A small image VAE, trained from scratch: 12000 steps.
Rows from block 5 of the encoder, named by matrix and row number. Rows with one number belong to one neuron. Each number is 128 + 32 x the weight over the matrix's rms, rounded and kept within 0 to 255. All counts start at 0. Numbers have three digits each.
# fc1: MLP up (encoder.blocks.5.mlp.fc1.weight, 1536x384), inputs 0-76
# fc2: MLP down (encoder.blocks.5.mlp.fc2.weight, 384x1536, transposed), outputs 0-76
fc1.1289:116141164080127154084119075143157145124157064190105089166109116147117128129142126088060120113196116126127143104104095131154105125157160150117101138118120125091116132101164157142121105096136161244109090136107138118112162153125107115
fc2.1289:139108123148130114140089097123119082127142135104116137031142135134095146111097116135091116118138120137151136148137111097128123134178120139093128139121147135150132144116115115156130140145150098113225120148162098124183123119147134111
fc1.1290:121100160134108124120134168136182115118118145110115137126149116110144143133121125140130169136218112097138107063107132122140137169143133118091095171099140110163146164158131118135140152172135155120079126181119116136119125116137129125
fc2.1290:119113122137101115158099113152130127135119112139107184147135111135122130146096131129116130143153150134137109092124120107120140134113141120114122129159107123127126129123123149147124120120110124151113148159157141113144132097128122118
fc1.1291:127146117140114130139140135130143134126115141127137121128125119130133121119151130125138140134109124135124144146114132127109125130136124114146123124124131150136138146133122137139127143131113108130121121122129128128123115133110113124
fc2.1291:114130147115154119099139128133123126129124109129122140126126142130130131121121134138121121121134129136139128120139131125123133124131120137113133130114127116114130132106135156132132101136110142156141121125107119121134133109143120123
fc1.1292:089137136133090122109124104110190159189150126147140108109110096127182090155105165068127154147238108146139153058144164143107157152149078073049092133131150142139143167115204122113147151214081148164097069124090138125179173064112124109
fc2.1292:139120146084097093139119132171131098105146183100113150091094146110133168106145162129041102100120165192077101083174185161115094098100139182142120118135128095092170118137074123167160147130095118153145093098133107094123086148096176142
fc1.1293:123131136125156147090109118138072138092150018129174160140097168105117139086116082176255112147247121088154143137152174180152141139156202096137204122102155119158142151108131099120099121118156082121093152150155157147162131117128141158
fc2.1293:122098138130115126148130119119150158152115144130109153106135121092126082150124123184153159143113152146105121152114102090132111130150124136096121129151136146145124081152117140103116112181109224133061113137124093149142124117155116143
fc1.1294:132165150176085148144113126179171114137098249054207135139091137112108136139152050184097122090209121085156162165111165113081120165088109166168107120165153153224108163118143149106159071146154116046117107102115106142095166112094154163
fc2.1294:150116127133134126122114101188112090141142222143122100088116134120129125130134101096077140139120180136111123113091105101140125226171147124126100096118109087097109105121113150130088109173117128152165104126162128137112157155168102152
fc1.1295:133124132101117099103121150150170097175123102198143170159175158119161130100150127156145205115116150142133106128114103129135136182147120183140076184091128170120174172124112118173130163129129160139184131136099101108157104126117119140
fc2.1295:099127162132151150085193180090138189103080086077111154159111132130160130133127084131197131164088162148090155167169144148147087063123067121131128126105137073090101098149126149122122121082144087153090172114097150135049180124130130143
fc1.1296:122105158102119143122129084103128186137156125152064075178113107127105129128102183091000135131130127146112125154143124088122123130156155117151087121124128114098132125101114141125103107069133139196128113129124166103129146123111133097
fc2.1296:128115136143121129134063126144132106128121148114148132088128155144091128117110127126134132136135107126127155114133090108122120128178117134108131141130111139134139120136145111144146132166132121129131142133129102127125122112151139112
fc1.1297:131119113117132142119131095131120154112121104142107139118133112128123127103128103123129150112132149136112123112132119126156130143129145131142107107161138168121140128112115117130133136108111130120148132098108129128129124108130130128
fc2.1297:118136116113141128121126137138128129148147146129118147119116132140133139105116148132147147125114125134116118061138125124124109147144130128123134120125089142118132098126136121123133113141120135157130118142120131125150101130129135098
fc1.1298:075151150160132141099163149106130063173135187146145110141107136115169066151146082097104144082112127116130129187103137117172146164179142125130149167078173148083184190162126096183115199153129113109131127185135124124143098085141106128
fc2.1298:138107146154121156130191170046136220125106074086098163147120143121134128151125176168116110186129121159079069112135157108163154127112076108103138112056171067122100127170088153090127075102131084136117169100121158148122173109153142143
fc1.1299:119133087120090121140125101136141130136142206139090113115136123135150152130128118120080132117100066138099134110136117089112140156092150114116129118197123108115116152124132135142115136121132129116134100125139126146116105125105114165
fc2.1299:133133110135154130139101134129130079126126063100115085118116137106147110124159141158186163102128100135146129073130132147161111148133131088119149117164154128093117125114140114085148151102143088123211155134120147129142103135112134135
fc1.1300:135110134125124140111138113140129149121116106141129116140118129137128153146119144107083095103117118114137138082172129117116099143095119153135139130165112183128122090084137115107110130095118173074159134106127133128139149129132097106
fc2.1300:157108144134151129092087134127127119127114088139104120117127154161139170166134107166080111123150109138149102180114122095131124173173124123134112136102112125124129118145133151112121122155136137082158137147142103120130170167160126137
fc1.1301:162154141131154192133102164094118083141111061182157196076142146107114111127197157143145111133093079090115130127099155115178151147169141103129101129071136142089146117162142122132115136130129094053177115147150134132166115123157128131
fc2.1301:126153174091120120151202114082126247131090044123120255255106133113136080140099128159130137136107165125117083090140133103132124126080061195161154132191095080202139152113085152156131091136122172161096212076113119167080140141098093177
fc1.1302:132113172121066148119113148113151116122110219132141136163113122107131139131127159062011122128090135102134177139118112100131130135129144137111097091154107130142135105138131134123104127106112141107096114105125124113108140113096111086
fc2.1302:138120128134122125137076104145137121123126116115139144096117151119104119118111121103144154122139114122123123098132105118132100156173114130103119133138113120118115130114135118136117124178136107136175119111133121134131142126157149126
fc1.1303:167153131147132166171170089176084145123144077157136154102128162136144130142164040192255103181179237123152128187142151136116133106111119085140151072104113114155135139121164162131111123152140139079163155125143131177137156131113136171
fc2.1303:141098161125101148133138156182146135127092140127160043122128152107135145116143154117188143113098079159156149111150121125094117167199158133137151133124139151117129097134114118142109167080092233120000107137144108116167119137153147115
fc1.1304:132128110105080120159107082168118111090127228126120165094090149116102119144090108064029072150000092104127123064120094104129153106106112125144099100101106121089108099086157119151096094110029094132145133128133104137079148141132162105
fc2.1304:113130076133145135108132134122124099168138092120137108123092125143118091096111166107148183125112118122115161078125110159157149100139120124143126122088148128088110152149107145085150138152161123156112134122129128101098155127193145143
fc1.1305:128131124130128129127152121155101129135146145138130149127114100123126124122112142120128130123157142107130127123121106126100114099114136141104129130147098128142089165119140092118111133153123143102076143129138175103122079126143100127
fc2.1305:156108122147141124144044147146148108147119086113090161114118155135149120149107126174154117134126127147141115182126117085151138133156097112131087127156156134084151105139140139125140118123136128113158117150123128128126188128125125132
fc1.1306:130108166122115138124117101138129110138146099151122144176109125163098163115119133125145118123122084116119168141128114128148124129126150125146130147104107109092125139121134140157102133104112136127108149139136133118105123142133121125
fc2.1306:112135119135133132133103156137136125128115131128140106101142133122149095127138107142136130115115141127136140099133126118114128104140101128125143114116119122138134135129121109119137143143113093134116127122131111143146117127138145127
fc1.1307:118182143136132064152183089200126109115140150106161183079102137167115145150149005166230084139087227184140167120134141169115151124120190142152158069135069095100136144120137145174113102152138164116151151121095113160125131151092161225
fc2.1307:142125153112149154095149139171147127126085099149144000160122170109109137139186150161146158124125114146135144082174148121111118176188129126120122130115134105120141132132110096105134147095089134162036116146135117110154145139135111141
fc1.1308:121142141066142099093140153149105081075205078171141146115172081158071125088108187082039239124154079117085123091124134118066242111169149121096135245103116076137119183100132097146148115130150084188152165135174123128158102141155139115
fc2.1308:120146198181078130069131169079119096112130184058101129159183099051137055175146073097077093113112116134115162158088118123155115100086051126097124045088131123182155156149111076147106149140127109085052149143165132100126121082115127158
fc1.1309:169042095149178143115142193138170102166082044129148104160116163147114096196177048108255107244185025048148146229169086038112217175182081111132082200108202177118077135128068082117107117170214083082180156130113077138214136062085050146
fc2.1309:102133145099106092124120117190101000175144175100145217194124153151073135135173109190077055169144161132107167122100115137119117159147097126100160159142081157190107141122119126167099082185086216145066141152172104131119075162183124094
fc1.1310:215121102099115150105118126134139098127112129152162195149124066148127165043160125108067096131158052097141207066149112099179092143098144064091116106111142203047134119153174082147124141130066142083127085127171069094167081092130116120
fc2.1310:116114149117126137127128076140132179105062002138118238195103148110124092190133113208186146122138165160156150146129137120123098101093060065121065095211189099132115125136123201111106102124150121106179138150136150125134188129128105096
fc1.1311:124082072141130121171129109145175072101081129077169145101101117123121118124159123089000146156000069149091120117127094079177162150134107110115023154051150160079088134081089148200112021029055178104156106112104143022109174077094171099
fc2.1311:086119097138157140076141127112118166110126124125103119128090087115150114112089131093136189112077139099141157116141097131122162061110144129136093134164147118065161140111122144075151178190169141121122143138093140134081161131194155123
fc1.1312:137096168123104185092105122094144154123130155181097126203134147119152118124094139106065129133183124099162177131111096098109112133140154165125112096149101102158162106180142133114118115108106150149109143132118112154119182107142108129
fc2.1312:137135117116119115141074097142133057116164136104126128084135139123125118117125114093103141123131129137129121122126110117134112186198113137094128141113127120117137128103134117131114114157128124149198106131148098130138110135166148126
fc1.1313:119106165127138127138171160127143075145125192144125110098135139154095143163200126133049102159031075200125117174153101106121143163181118143173128152133084134067117128158115173149149120184133201126197107118143089118123150145159131160
fc2.1313:136136165122129120151150140116114155152115100111137192252104147125160110164119141207229111100122127143129114058178147120115139094140120165145136164031133107126137126130092152135122144089096046144000193116105113137157150114115133143
fc1.1314:130130133146151088160125135123129113102107142112105137180167127121109116133136142099142136127085135145122119098146134083120151095115124156145156143132102134107140134127085092148155108103134136147133125105148080119123107136121128133
fc2.1314:134097150138133106094130136107105090149109113116132140122130131142145135122149111115136152130080142147148103240144124126150118136144089131123119141084131109103098131136094131158123181148108145131198110126097138150118184150134101151
fc1.1315:099152153108082109157156100154165130137149211129152130148117129154141154147117103076106131157031173146148185164151112105119132117122139160153103080153118075148136139133149150151131106103107199155149162118094154129109138149132135145
fc2.1315:148125123139128131117092131138130089121147121124131050080130153122112122107158152090152143104150087117128116116126125127131113154189105136098141144102127117117114117116123099103125131148130103140126104154136113124160124126155142124
fc1.1316:118136127127110135142132138113132127141117142135126120128113137134120144120136135149129129118118126099121122144149134144125119109126127111132133133127140131142134131140128137120125132119137135123133132129111123126128134132135136109
fc2.1316:128123127127126113123135112130126130132117108114121145115128145130130127111118152135096126132130119143132141060144127118124128134132129118121139127129127132095145128133134141132144108136140126126129118124131123110127118109135120128
fc1.1317:109128157147113143128133125103139174086134213145107087077155142107138132186165194126131134156068140126097099220190135134112117168126101128112104135134081059120149097167104117130104123147112214192200160118167168128164160127108119127
fc2.1317:127112133134136117122135110110126105125124077127149255147110167135133170139105135144170132124114112118157124167123122147122119113226111137119137147082149121136103108118139153137122162113108079104077107143123127094122134140183153127
fc1.1318:198111144106106159114132135135141145117066118145172152162110144099085128085102130160150117132058073137095141137124146091134106092161153071134101160087116176116126141130109114107130094144102038134115097133139075135116117147098118089
fc2.1318:119130175124120129122116137121138073114100050120108211156142113109151090136169101166165121132099130141142172093140146144132085111146070111134136108156137125107153141110127103151131133128126139110182149140125143117131132104088101108
fc1.1319:123140101127091119133146121132147116134123183102152147105130148136112146109151108120136122139124108123128131117132144100136123142090134110125121133113128134127115114120159112110121112136092132104137123141127098126115107136100131087
fc2.1319:128127152105131136127114157145140136127132137136125117136132125112132147134107129124115157132123142115128134129110123143101134133178137143130123126131125135121131116138130135120119128131128128155096136123130134122130127146143123139
fc1.1320:111137099096091096140173056143135142130116113209135195102099140124113191115133178117249069150000129096097122136090125060174102125195127131157124093177119034133127137175152185151095111100112080144127120139090139132127179163133131135
fc2.1320:126142105125148116107092162138108112107063073084104017093144121115125097088172100117237162114142112152099193061170135147092134093120108135115159125241144135171139135093119087111144157096118192101193126135144133108115065119101162076
fc1.1321:177148128126157126094115137154134090117108091161148158155101150102111158069181092155133155111116051118145142149159168106136098194137167109143092119104090099106142164136144142121096180157099120073095093155139084125090106131123150161
fc2.1321:111161156114130138104163106087121132114100085142157125170133105123149114137164123092147131141117098155117146060148139089122136118125104136145149125114145090149124160117118138154136128143097133072138144091175130112118089141120092135
fc1.1322:141103146114130142148100107120107155106105124112116110163109150123116142122102137093059090140090117125124116119131148069123112105120138118124114121126123096119125104108122124125125079085081097105123118126104118120114147109100134104
fc2.1322:144127130144129137127071120138117121129114123129135128082139155137115137107120119092149148132154126127117155124120102112115125154183133123095135132115114158112127130123143107154126125171152157149197125124136099130116119134164136106
fc1.1323:087188079157164096134143117095175137089129232093150134057155071126140149146170084125063088113098112216087125165119154106100123159081137140202161149129199128081148151131083119142138072096135126148069107134121081099068055202115119196
fc2.1323:131080124096166156132149166094120126141127106154079045182097128155107168097127118187135132133109111102093049144057115131155090084131157124120154100052090143100105113097096112110161139180119103135042155144148124141104177100167150113
fc1.1324:106101091098117123155161165108142139128130142117137117148116134119132135150114163143196141097088131131123094255156122076141086116090137143132112147152122157125101126134115118114079178108119158126143111114089120117125147147145140134
fc2.1324:127145130149160125148164126107121143124130136139125121103147140127153144119120128159118152133113141128130129255101133109131135126128109118142116136147120125140115100129127126112121137100098133095226132129127116134149224135142161143
fc1.1325:173097138136155171102058123121080126099097026124113109129097143084101136094136148141011109085178099086127049139107149089123116131120113088118082138103123160118151113115130124105117142095094058065062108162156120110097141105116152087
fc2.1325:116128131137104135145057096129128151119134154127125130083142128160103123124082104091137135140134121127113151122134093101117114141168144143118134142124113145143130105119123105147137114191143171145190148112125093128112110119165139086
fc1.1326:113072176093098104132140166121183093133110147168124104195139133160109127126172051136176130154125141107132149104139093121128073118181122124111113097078097087134103161103061119123102120142144158164142164121116104167152159159115093132
fc2.1326:106133157149133080148122166109112058123129181087108106158138140097140097117145129116139121147138137141153160244142166123092101134100093133128139142086121083124147138115100103141155140136123090114100152146152120098145122133097158123
fc1.1327:207141099088118135112105140131146121109120182166134157132121088163153176072199156091021079124138120104125208100138143138191089184090112089080108119099134211060116099168138108127123141147067161111124113143187057097154108105118134124
fc2.1327:141111137123126145129144053139128176124049000154121228207128120132152110157136102213151121155149152133176114127148114127156090137125074084105110094201186097121122142144127207096113122134156095099180129143142144139149178114127096105
fc1.1328:149162135153090137142174200119115052102103244113206158050123157105085122082165094157204132135054079108078160255082146078144156141074136144155153141107131091110108119164104097133094104156078158153204127143143054101170101168097159058
fc2.1328:110168107112134141121080164077135146129103060114103214182081132148118115157151133255057137113112140130121184099137099168184092040181055138124161132114145157139112094108140143096150109187142169153086141121122173143105137109166153126
fc1.1329:112168116109103153147117116091103138138139174129136156140148115138120115113103112123179119116099152124113138131140111138169127082114115179154116119137130158147114117127152117158100153123110144152147148127126144172092110166143126134
fc2.1329:158159099135117133184144117129125126126148144142119106131127135153124135104134110120110111139147117133137143224153151104143137139141150122126117113143114144122157090140140127127170126118131102114089139155158124161091150118112149135
fc1.1330:118104137139127147113105188151128107059091185111123082071134170101067136142148109171000105119108095116128070189160146084080143131081149115145092153134114138141157107161090098114110145100121144031148145163167113131100136143081153090
fc2.1330:111127127133118145122110110089108145128113118122152119168131121154098142146115145178119135118128103135134148097110102129165120144200139122143130145117128136139123105127135149135140111168128181163082135123122107130112120102183131127
fc1.1331:150063125114174008105162103081180092144170065072127164215141103065161081071080090184162119105130144171162119083115037110202165130127193243055182133105065162101087159093132081101139070112131137174077097107124183096186069143042052026
fc2.1331:140143142200116108117145100214144081099117000121081220141152104187145114193140140191205112098094177202158154069123136127124124137158107102142138093133126111029132181136149119168154107119105115127196133185116161129116103123143170147
fc1.1332:144111141146139154124147127064125144079119067168131116121129123128093142166180103093018076110190047100095131112130078129136193174089119103145188136143094134103064069120133101101125134083095117086117140130118126159103132135163083125
fc2.1332:130113142147156054065132076076156115141138151114112131167153130160120138131131137116088123136171082138074087123124124105166141174160133107131080183067105069150109155153134182181069124170155144109193171122133087090126125161135102145
fc1.1333:117155130145134122123131140125125140141131134130134112134133137119130133138110133132135123120115114096124128120106123122114155127136123147119132150140120144131122125127116122134128115128124115114126134119133124155139132134135126106
fc2.1333:140124141129111145135106116150113106114132119125131143140135113128119143116099134139126115126135124146133135096124128116154119118132128119123131129131130122106113119131121119126142104114144144116118134122141139120130147114152139131
fc1.1334:124116112130140137119124112137137130133128133132112140139134134121110138139141116129131121131139121143126121124137140137125141118126120136132127138139136130123123127118137132130126132116129141121146114117134116125138126115144136131
fc2.1334:124125127140133129127125127137126120123116138118120140130123137133128128123131136135113128126117135129126141106127123132122125139132121124122119119122121136126125136131121133134130113127139129136132124118127119128129122122131131129
fc1.1335:153141161118063179167163133121096125137181053208138179133126165090147111145135146110255082130069119020208146062078118086122119152168126155075160143195113060201158114171176095093121204187065115137073117161179069216174128105152094112
fc2.1335:105136137145124113129128085148136120146164135085130118129111145122144103131103080120160115101105127154112144118177142111150117145207117132141170136138136134164137098109154140113113111070117150144181112156138122123105092144135162145
fc1.1336:173135126158159115156130111152075185124148067123128116076105147098152130107126147186224138134200176140146068213124158138134137138154084106155109128099177098136147139113138122123158149150141094137161141146127155149151158119127185125
fc2.1336:109130136124100134112102148159140172126123156146151127126139147151120126120131140094122157122136134119133145119149102108111107114189127160123134144127113147134128106143133115123134133153140169122047117149122114109123132134164123115
fc1.1337:143155130159093118159169141128163131137135251106154131069124116145116137143153148112131139155084152158101155140129136125130152153127080150133113111167134104124147123166132119138113113155153188139200136126134127114137113154127140123
fc2.1337:126132133105136132108120121145124118130102094147125148159105165133134147123118139129139144131143116127127151140126115133119110132190117149121129142118104132120111109123128129135119136110131074148055135124117149113124175141165137134
fc1.1338:148119144113142124113137133142150132145113143123140140129111131119115119113144091133140143131127140129120131094130151135119139132132132127140128119117151126113131141133132154115129112148141109143140119127131122128134137127138124133
fc2.1338:103110114094120140157147120139123128130124118137139145142114126123125145125114152127141107116124128111126115147158131132128109118123103135131125140131130126142131137130130149137154144116135119136130152132135138119120136129137107133
fc1.1339:144116108126144148155059086170108147081114053112074087127076162099071160097112158116026084119068100125113046147148152082110141109083125106134083133111089130101138125088117134130115094051080075093098119143159151107074168129090178107
fc2.1339:124125139130107133131071124128110161119105123125136093080149124143093110117105117107166161133137119128123159085126084102124126130158142136118141125136125154119130114132134108145139128179159173138184119131121102139127098129163131104
fc1.1340:142138137136126119130131146125122129136119119118139138131124135142131133117125130123126131125138144117121128129136124123132138128123141132128114121131141136113123137126132132120140120118137130137136130131126139116134118139134137121
fc2.1340:132113130135137130128120126122124126114133131112121135138126126124124133118117137120118140139133135130129152105128117116127134123117128124112120131138140138131126135127130127121120114109122117126115127122141124130118118126122128119
fc1.1341:088163085079140076075134099103108094072180057176113134136174088133086103081101134120119244123150122130099109131125131139116147134154130093130073178129119081108133167114124134144146105152128134186166147102147135113124083116100099140
fc2.1341:111157166127093123082115100092122051109075134091126134159189076081105074159108117110083137148121095139104151140084112137182156172100111127097142106127110118153134140177111106165108124162132140121113171133188126108141092099124112126
fc1.1342:136136125119140143116127113134127129130127126132129119138114138140114124141127134126145137129134108131141125115118123124130143130129116128144120141109132133121122134123124121132108131118129115145126112130127132122127130139138137139
fc2.1342:119133132138135137114119121128129118113124121123120127135133123135126123126115131131124128134119137142137139104143117135135120132130132124114129124130116110126115122114124135132138123129120123132132125131133129124131124123125125124
fc1.1343:150143160086118150113131077141138155140153072195094073143115114168110126123150170100057135115183138150135130113128133116139094136153172152106098144125124129097110118130140160111120092096112146246121113107139136126104148143130103115
fc2.1343:141116117135151109140072091144126082125125133098108146032156144121110150104105072133096145133116124138142134118150105108123124127176098138105124130159130144147142140109130125142130160112164076112242116145148099132176122133133138097
fc1.1344:119135108129124152150138132167105134114120119143130110136146121135111136128135092119141128118119124125107138105136127146111131112114145135140131098150130135110111119132125114121111126108132110135149119125141117116122158133128126138
fc2.1344:120121117116140115114145116131115099138136115136142169130140129145122120116129151133152109153141100125127116073145134125132122125114124117100129145127104109136119133111141130121135107156109128125128123128147112119157100125111135107
fc1.1345:040166173156096126097146069054099089116111201033109083112129130122087177180131066199158056067118072228069127127120131110127137072106175153237194148155066155044153138102120135167148124067168193126151122133095138050119121171066110114
fc2.1345:160119156103179143105129137061141166178116068071078063228135117106115126110178134202255094159113103116080111143095143175085105104111119147126149133087106149059119088123064106114149105187138130161163189156132120148162144138095159105
fc1.1346:129083139104117159088080114127131061126094030156091110140141125079080116115149213062000098088000064143117116158136109081142126118162140112113108150131078184090137087134127136135119201118093111104082104158200148130094127132126141094
fc2.1346:120117134150116132136094113114129192139113106114144154136125150155126131138094120116188139136154111117140135095137085120124113112184111141128135151137134120153136122119129116130125124161141114127139134121097111128128140120165145098
fc1.1347:094102163124038122145179117175185109134069255062217133174112134101162117167136018149075100106158149112183149118131118091059152090085137167119147089148117144184151154111143114122180127107155165019125125100123059172127147111103127154
fc2.1347:145136109144141162139131139169124030138215150137137069138133135108131089147162077167087098133133152167105126089046135128161110132176159101121099126039159138085105103130134122090101100123101092165159083167143097141092124125156136154
fc1.1348:108147119158137049094076077138199125093119078121163152116085145140137156130154137083068127084084121096116127102140163136083164187096127154151099160132087140169171107066164118120148169105136140012186184110080131125108106187146113115
fc2.1348:103113164127162131106177104072147171111135094164116033211125102178139161150120107157166091159139152129132090078114130111115100160106170110139206113057138064114132181116132156143156108157192118136123160100111121113131081128165125183
fc1.1349:109100154091091125109143057113153173139151122167093094161099090135140104136128174085025126116122142163101154186123140094143111133172154139146104122130159114096141131117157169135146114083159149226078091126126178109131104121133144130
fc2.1349:136132134129131129121071131125140085138141164114142117093122162133107138137117128126107139127120129115126139131145095111107108124185109142125126128112092141137120108126117101111132139154114097142113131151128106123126143117157138117
fc1.1350:152086163108128154104108129105123116109113086150099112184124143097132102116147101144012122087222143109153114157121146099092139166149146117149110113113123157149162111119109114081124160106149084076076125122123116144113149107094136116
fc2.1350:112131112128120137133074112163121130131146167127160107120129142142103110121113125097102152133141138128116102105118092113141113171196129142110123134114112129126124113129141118118129110185135136143125112129124124115119129130169135127
fc1.1351:104104095124124129159139185112138101122109150105160110165121138113120148135123136158184140086083151114107076255146153123140128129093131147130110137146105127117091134151126119114084212114116150108171119128093128115125129126136112122
fc2.1351:136132109134153140148158121114113138128126116150112140127137123136143165133129136148171156127121114136129140255086105140120128128157136104125118134150127139128109071126121138100133143104111120110246126116147110142140231138151149139
fc1.1352:127144084199109118075180127100174143191180120111180156174158147125059134148122230037046226149087077118098119109106116093189143159098120185127035164113123162184152232052055151128128093114193185184172117124047130023186166149087117114
fc2.1352:173121141142150129084104139103080149127076163109108175121110111062135100132107072082126114120168149132092169145135136133096182048102097130143067074110134117115169158144129139080137149190148047121066177110170149156125172137136158115
fc1.1353:117142130146126133168160157112162115120126202139138103092156152131113125129152144133186174158124166138109117169159137131121128137107107141136146111144127084109136132159125102166121106137142117161222166138129107147125153153117142115
fc2.1353:099133113113142131099138139132109122151075106122140139187077174139135133145125153172098134112129097120135142192111100154142124112185066143127140141141101159143095099116135151117153142152115100131019116121098132119138165136173161133
fc1.1354:158206119095200195137132147185111107182128045224193137068139163141108129098112070172246144218187119180127072120099114160124138115145191192119172047128036120155087231104084127098159098192131085067074162055183204129118092141133115165
fc2.1354:109162128107141121110147084137106228170118217117102000087085111135116163066168124129026095147077126193090142185144079177161095160096146162110196088207105152165107074131130130106081134149106163152081108092172134120084184172171150125
fc1.1355:138123115132139126158125146128100133128152115135139132116128133126113126143131099119158122148123112100145105156123133116130142120126115094097094124127128161101130139127091139114093108100091133141141130108134125136147150133131128126
fc2.1355:106155128119135129131110140095135148123123130113110131137133125146151145113102120121114153143093138143123143210144121111149127132150120126125139126118113129130139096127119124144140151123099136126131150129134091105121159134149132143
fc1.1356:126130130088176106139140104112101077100123178115130098152144143114083152184158115098139147157004113154135114171139148148143113129131128115172111166099120139030180111112124149179138172115145140130141147148134122106110116151139134127
fc2.1356:140146127118145144094139114100121153165104040120096165208137122122166122157175101133222094129146153118147149128133119176127107168146109120121137112151087126114119109146117136110144127131128099089139171115146144133169172133096114154
fc1.1357:111134141136159140137139132145198144141151162102127135113132106106099134120105116148089152156113057127164163135197131150145136124102085207097165146104120156111085124138143103094135158193176140165150097106156126109202081160159124106
fc2.1357:136155133145124113146081143095107112160134214120112148183115126153084150050161186143069082114133090142106098113114174111125116162180113104087173164079128127114100146118111142127134130142116078120095078136201100100141096163159130134
fc1.1358:138090133098173125110108130145140123131171063176113121190138139101141128121143043190114161130255139085192085135143146123074157149172195175160152111105113108140172168106094144089153101089183119166114149121088119160142167136094128157
fc2.1358:119117141134123127157066116158131027141153240095142051104137144125108064116135117144009115130097124131102127138091116121142125217150106141109133123073129183161148110130115110141117105181110139146084127139136089133134076125130131138
fc1.1359:190103086152112100135112142162073106125148198135119167085130088077176122060118114192255125160169060135145140178124136136108121104090114096151170127147124119115123124121206135112105143174085142125186132146133074175183108120134117121
fc2.1359:191119167114131113164022101163126038118162096085073082077098151098143125191132153133074111115109122164120107000186132150121155191169168123089103107197136137032140044123136108111160095057089216156203062095141147115098077141112122116
fc1.1360:181179146168149128117095174176117076130121197096168190024136154131121104134192099174148135127141133122148112156125145124120127129099127100141118135141115147136157145163132095125106155174119136059191137150175116130126121140091161155
fc2.1360:133126134094098150135114114130141155120097110135136072221119134106133148121147167120135155113119096144130149018172134096133125148171128150132113120168156122113129118109144138121146142111115232134038155108155145134140105155147124108
fc1.1361:127140122145131141121140122127134123110118127113127123143133142130111118128140125115120133126131119124118128120120120137135130110129117121140132136134115127135136129132144131142136119136140112120139110131113129133126112141127142129
fc2.1361:122122135126137130132126132144139115134135115136131130129131139130132143122123134134120133132117122150127128117129128130123125132147126127131130132111124119128117130134126127127131126139117130135140141132121137123132119120140135134
fc1.1362:109168149131089146136143105145097059158120019134144210117123152114058152115181061181255103121045094055206103055133143132135095056128120153085174146128099144191176134130146129079109177162086140026128154149158095188150186117138128109
fc2.1362:101133153129129124132134101162138133147129090105131047145122133120151075130129086094255163100121120166103167121141116115116132100179146129153135129137167139147130098128161138126131138099125188121147090136106106110109105135143158148
fc1.1363:147141146161129151133143117122146130121116170120136128110140130139129134129157084112145138113115117134141134143140148110136133121168130124134126115126117131139133097151148132122135148122121125146153122144130126154107123128131123148
fc2.1363:115128140118133108120129119130111121143111111108132142109126130123139135117114157129111113123116116163148161110164113110122097139144121104124156127141112130110145124108129140142156118120118140154124114135127128108129110122140128123
fc1.1364:186144112159086130153135178152073094134145206145136167103120105069194115114129115171255111149158070130119165183148129152107101124131127112137129074161108122118143100121156154133099132151087154109161102136081070114159129137123109172
fc2.1364:172114192123140096161014098110156025122124096089081132090118171114135114154152137091117105093051115140127167006186107130102152170162161124119098117185108150008135051131122106129140111038112214122196088121128185114108092162111126107
fc1.1365:103113112134186152155160160091135121131124122101123130151123123132132134149110144106178139098068133129107079249139147132126091140138149070118164151126104149126134128169116118095124154144121162146220106109121099094104158127140110113
fc2.1365:107096108139149125147127144072117100126126096137115118143139104134122178131132109101146144132099100132130119255135113129140135105236125081113168104138113162122121065124143131083153165137121103126255116105113078118105182168180114149
fc1.1366:128134121139128146152136136107128124136159109122116149129125108166125126134115132112180134121122143124116118165128124118138108112138126148135148137127117163135127129131123124118129136134097119125162142131138123148093158140155108135
fc2.1366:141126110133148152142121137090116133119122136144133138150140133156133146129122109089118130135126105112131127164119123096137140137149130127107129107133104155124143091139131113126136123105109130110152126118136113137103167161136138130
fc1.1367:093140151097063159146110130109120139112076219115240187111111131119155125116102098093255112125120172070168169101069122083090138107099139151093169112205151167215145138137125093105142161198116096079072145141158076168121124085146127137
fc2.1367:130149106150107116111143112165143085141152093111117003144137153114150108129129116172079179108129131155091115147115110123167122167194154086140132112152133137089109105122149153096118103125128141157214104175135097127110119165160141153
fc1.1368:113140147137092100156089172132175083104134151106072098133130161145037162183157000135099116144021012181135066099204127080136131081103095150109057097106117092083089156085124167148121125088091207091178145092118112143116166163099128152
fc2.1368:130122109072195152117156153119094048179109083150131090210099128137139097116181106159173118124156116121144116136064124185156107162177068124128132124052109122135131160133081128119117137167114083092065105125108123129162142103180156128
fc1.1369:093146088115073135114117153117106171145117172144087098177131091091117126125144059116149153108138109104109108023113127121118139124100128159126079098157155134179091149102113136139108179067129132110059121116109113129144138126094113131
fc2.1369:138132119106123134151151121168125127122150128135097117087105111111145130116145130160168130116150118148103133230152130111123098141081148084114085139169138084139115094119148139097101122062108131095178153126178153135145177104098164097
fc1.1370:180150125131169107108124106133155123142115022128166200117103169098136114068152129163063139152118073165146158214142159133151130175131094144172093142098145169081169143110189128116112157193115163100144086168142097105144136132124146137
fc2.1370:114150177098098123096126138071101151119102158138151115182134103098121125121147136120047113160102098148120150107168151044122103086116091161110154141108145085206145127147109180138120118165089131101075155130171115097144128166117094123
fc1.1371:155138128159136129123101136146139123122119140105128154120125139125133134119156129153114118123131112116151130121139145120156115128105133136134139123146156147150143155133165100112107148145141162096114123139120124110131111143113136145
fc2.1371:119124125118105124134119122131142134111130131142121108121119133113124145128111120122106159131129143142118151095162112099114125114139126137124108116156114109116108117130135133124124122111114129157129149125135133136122139161150117123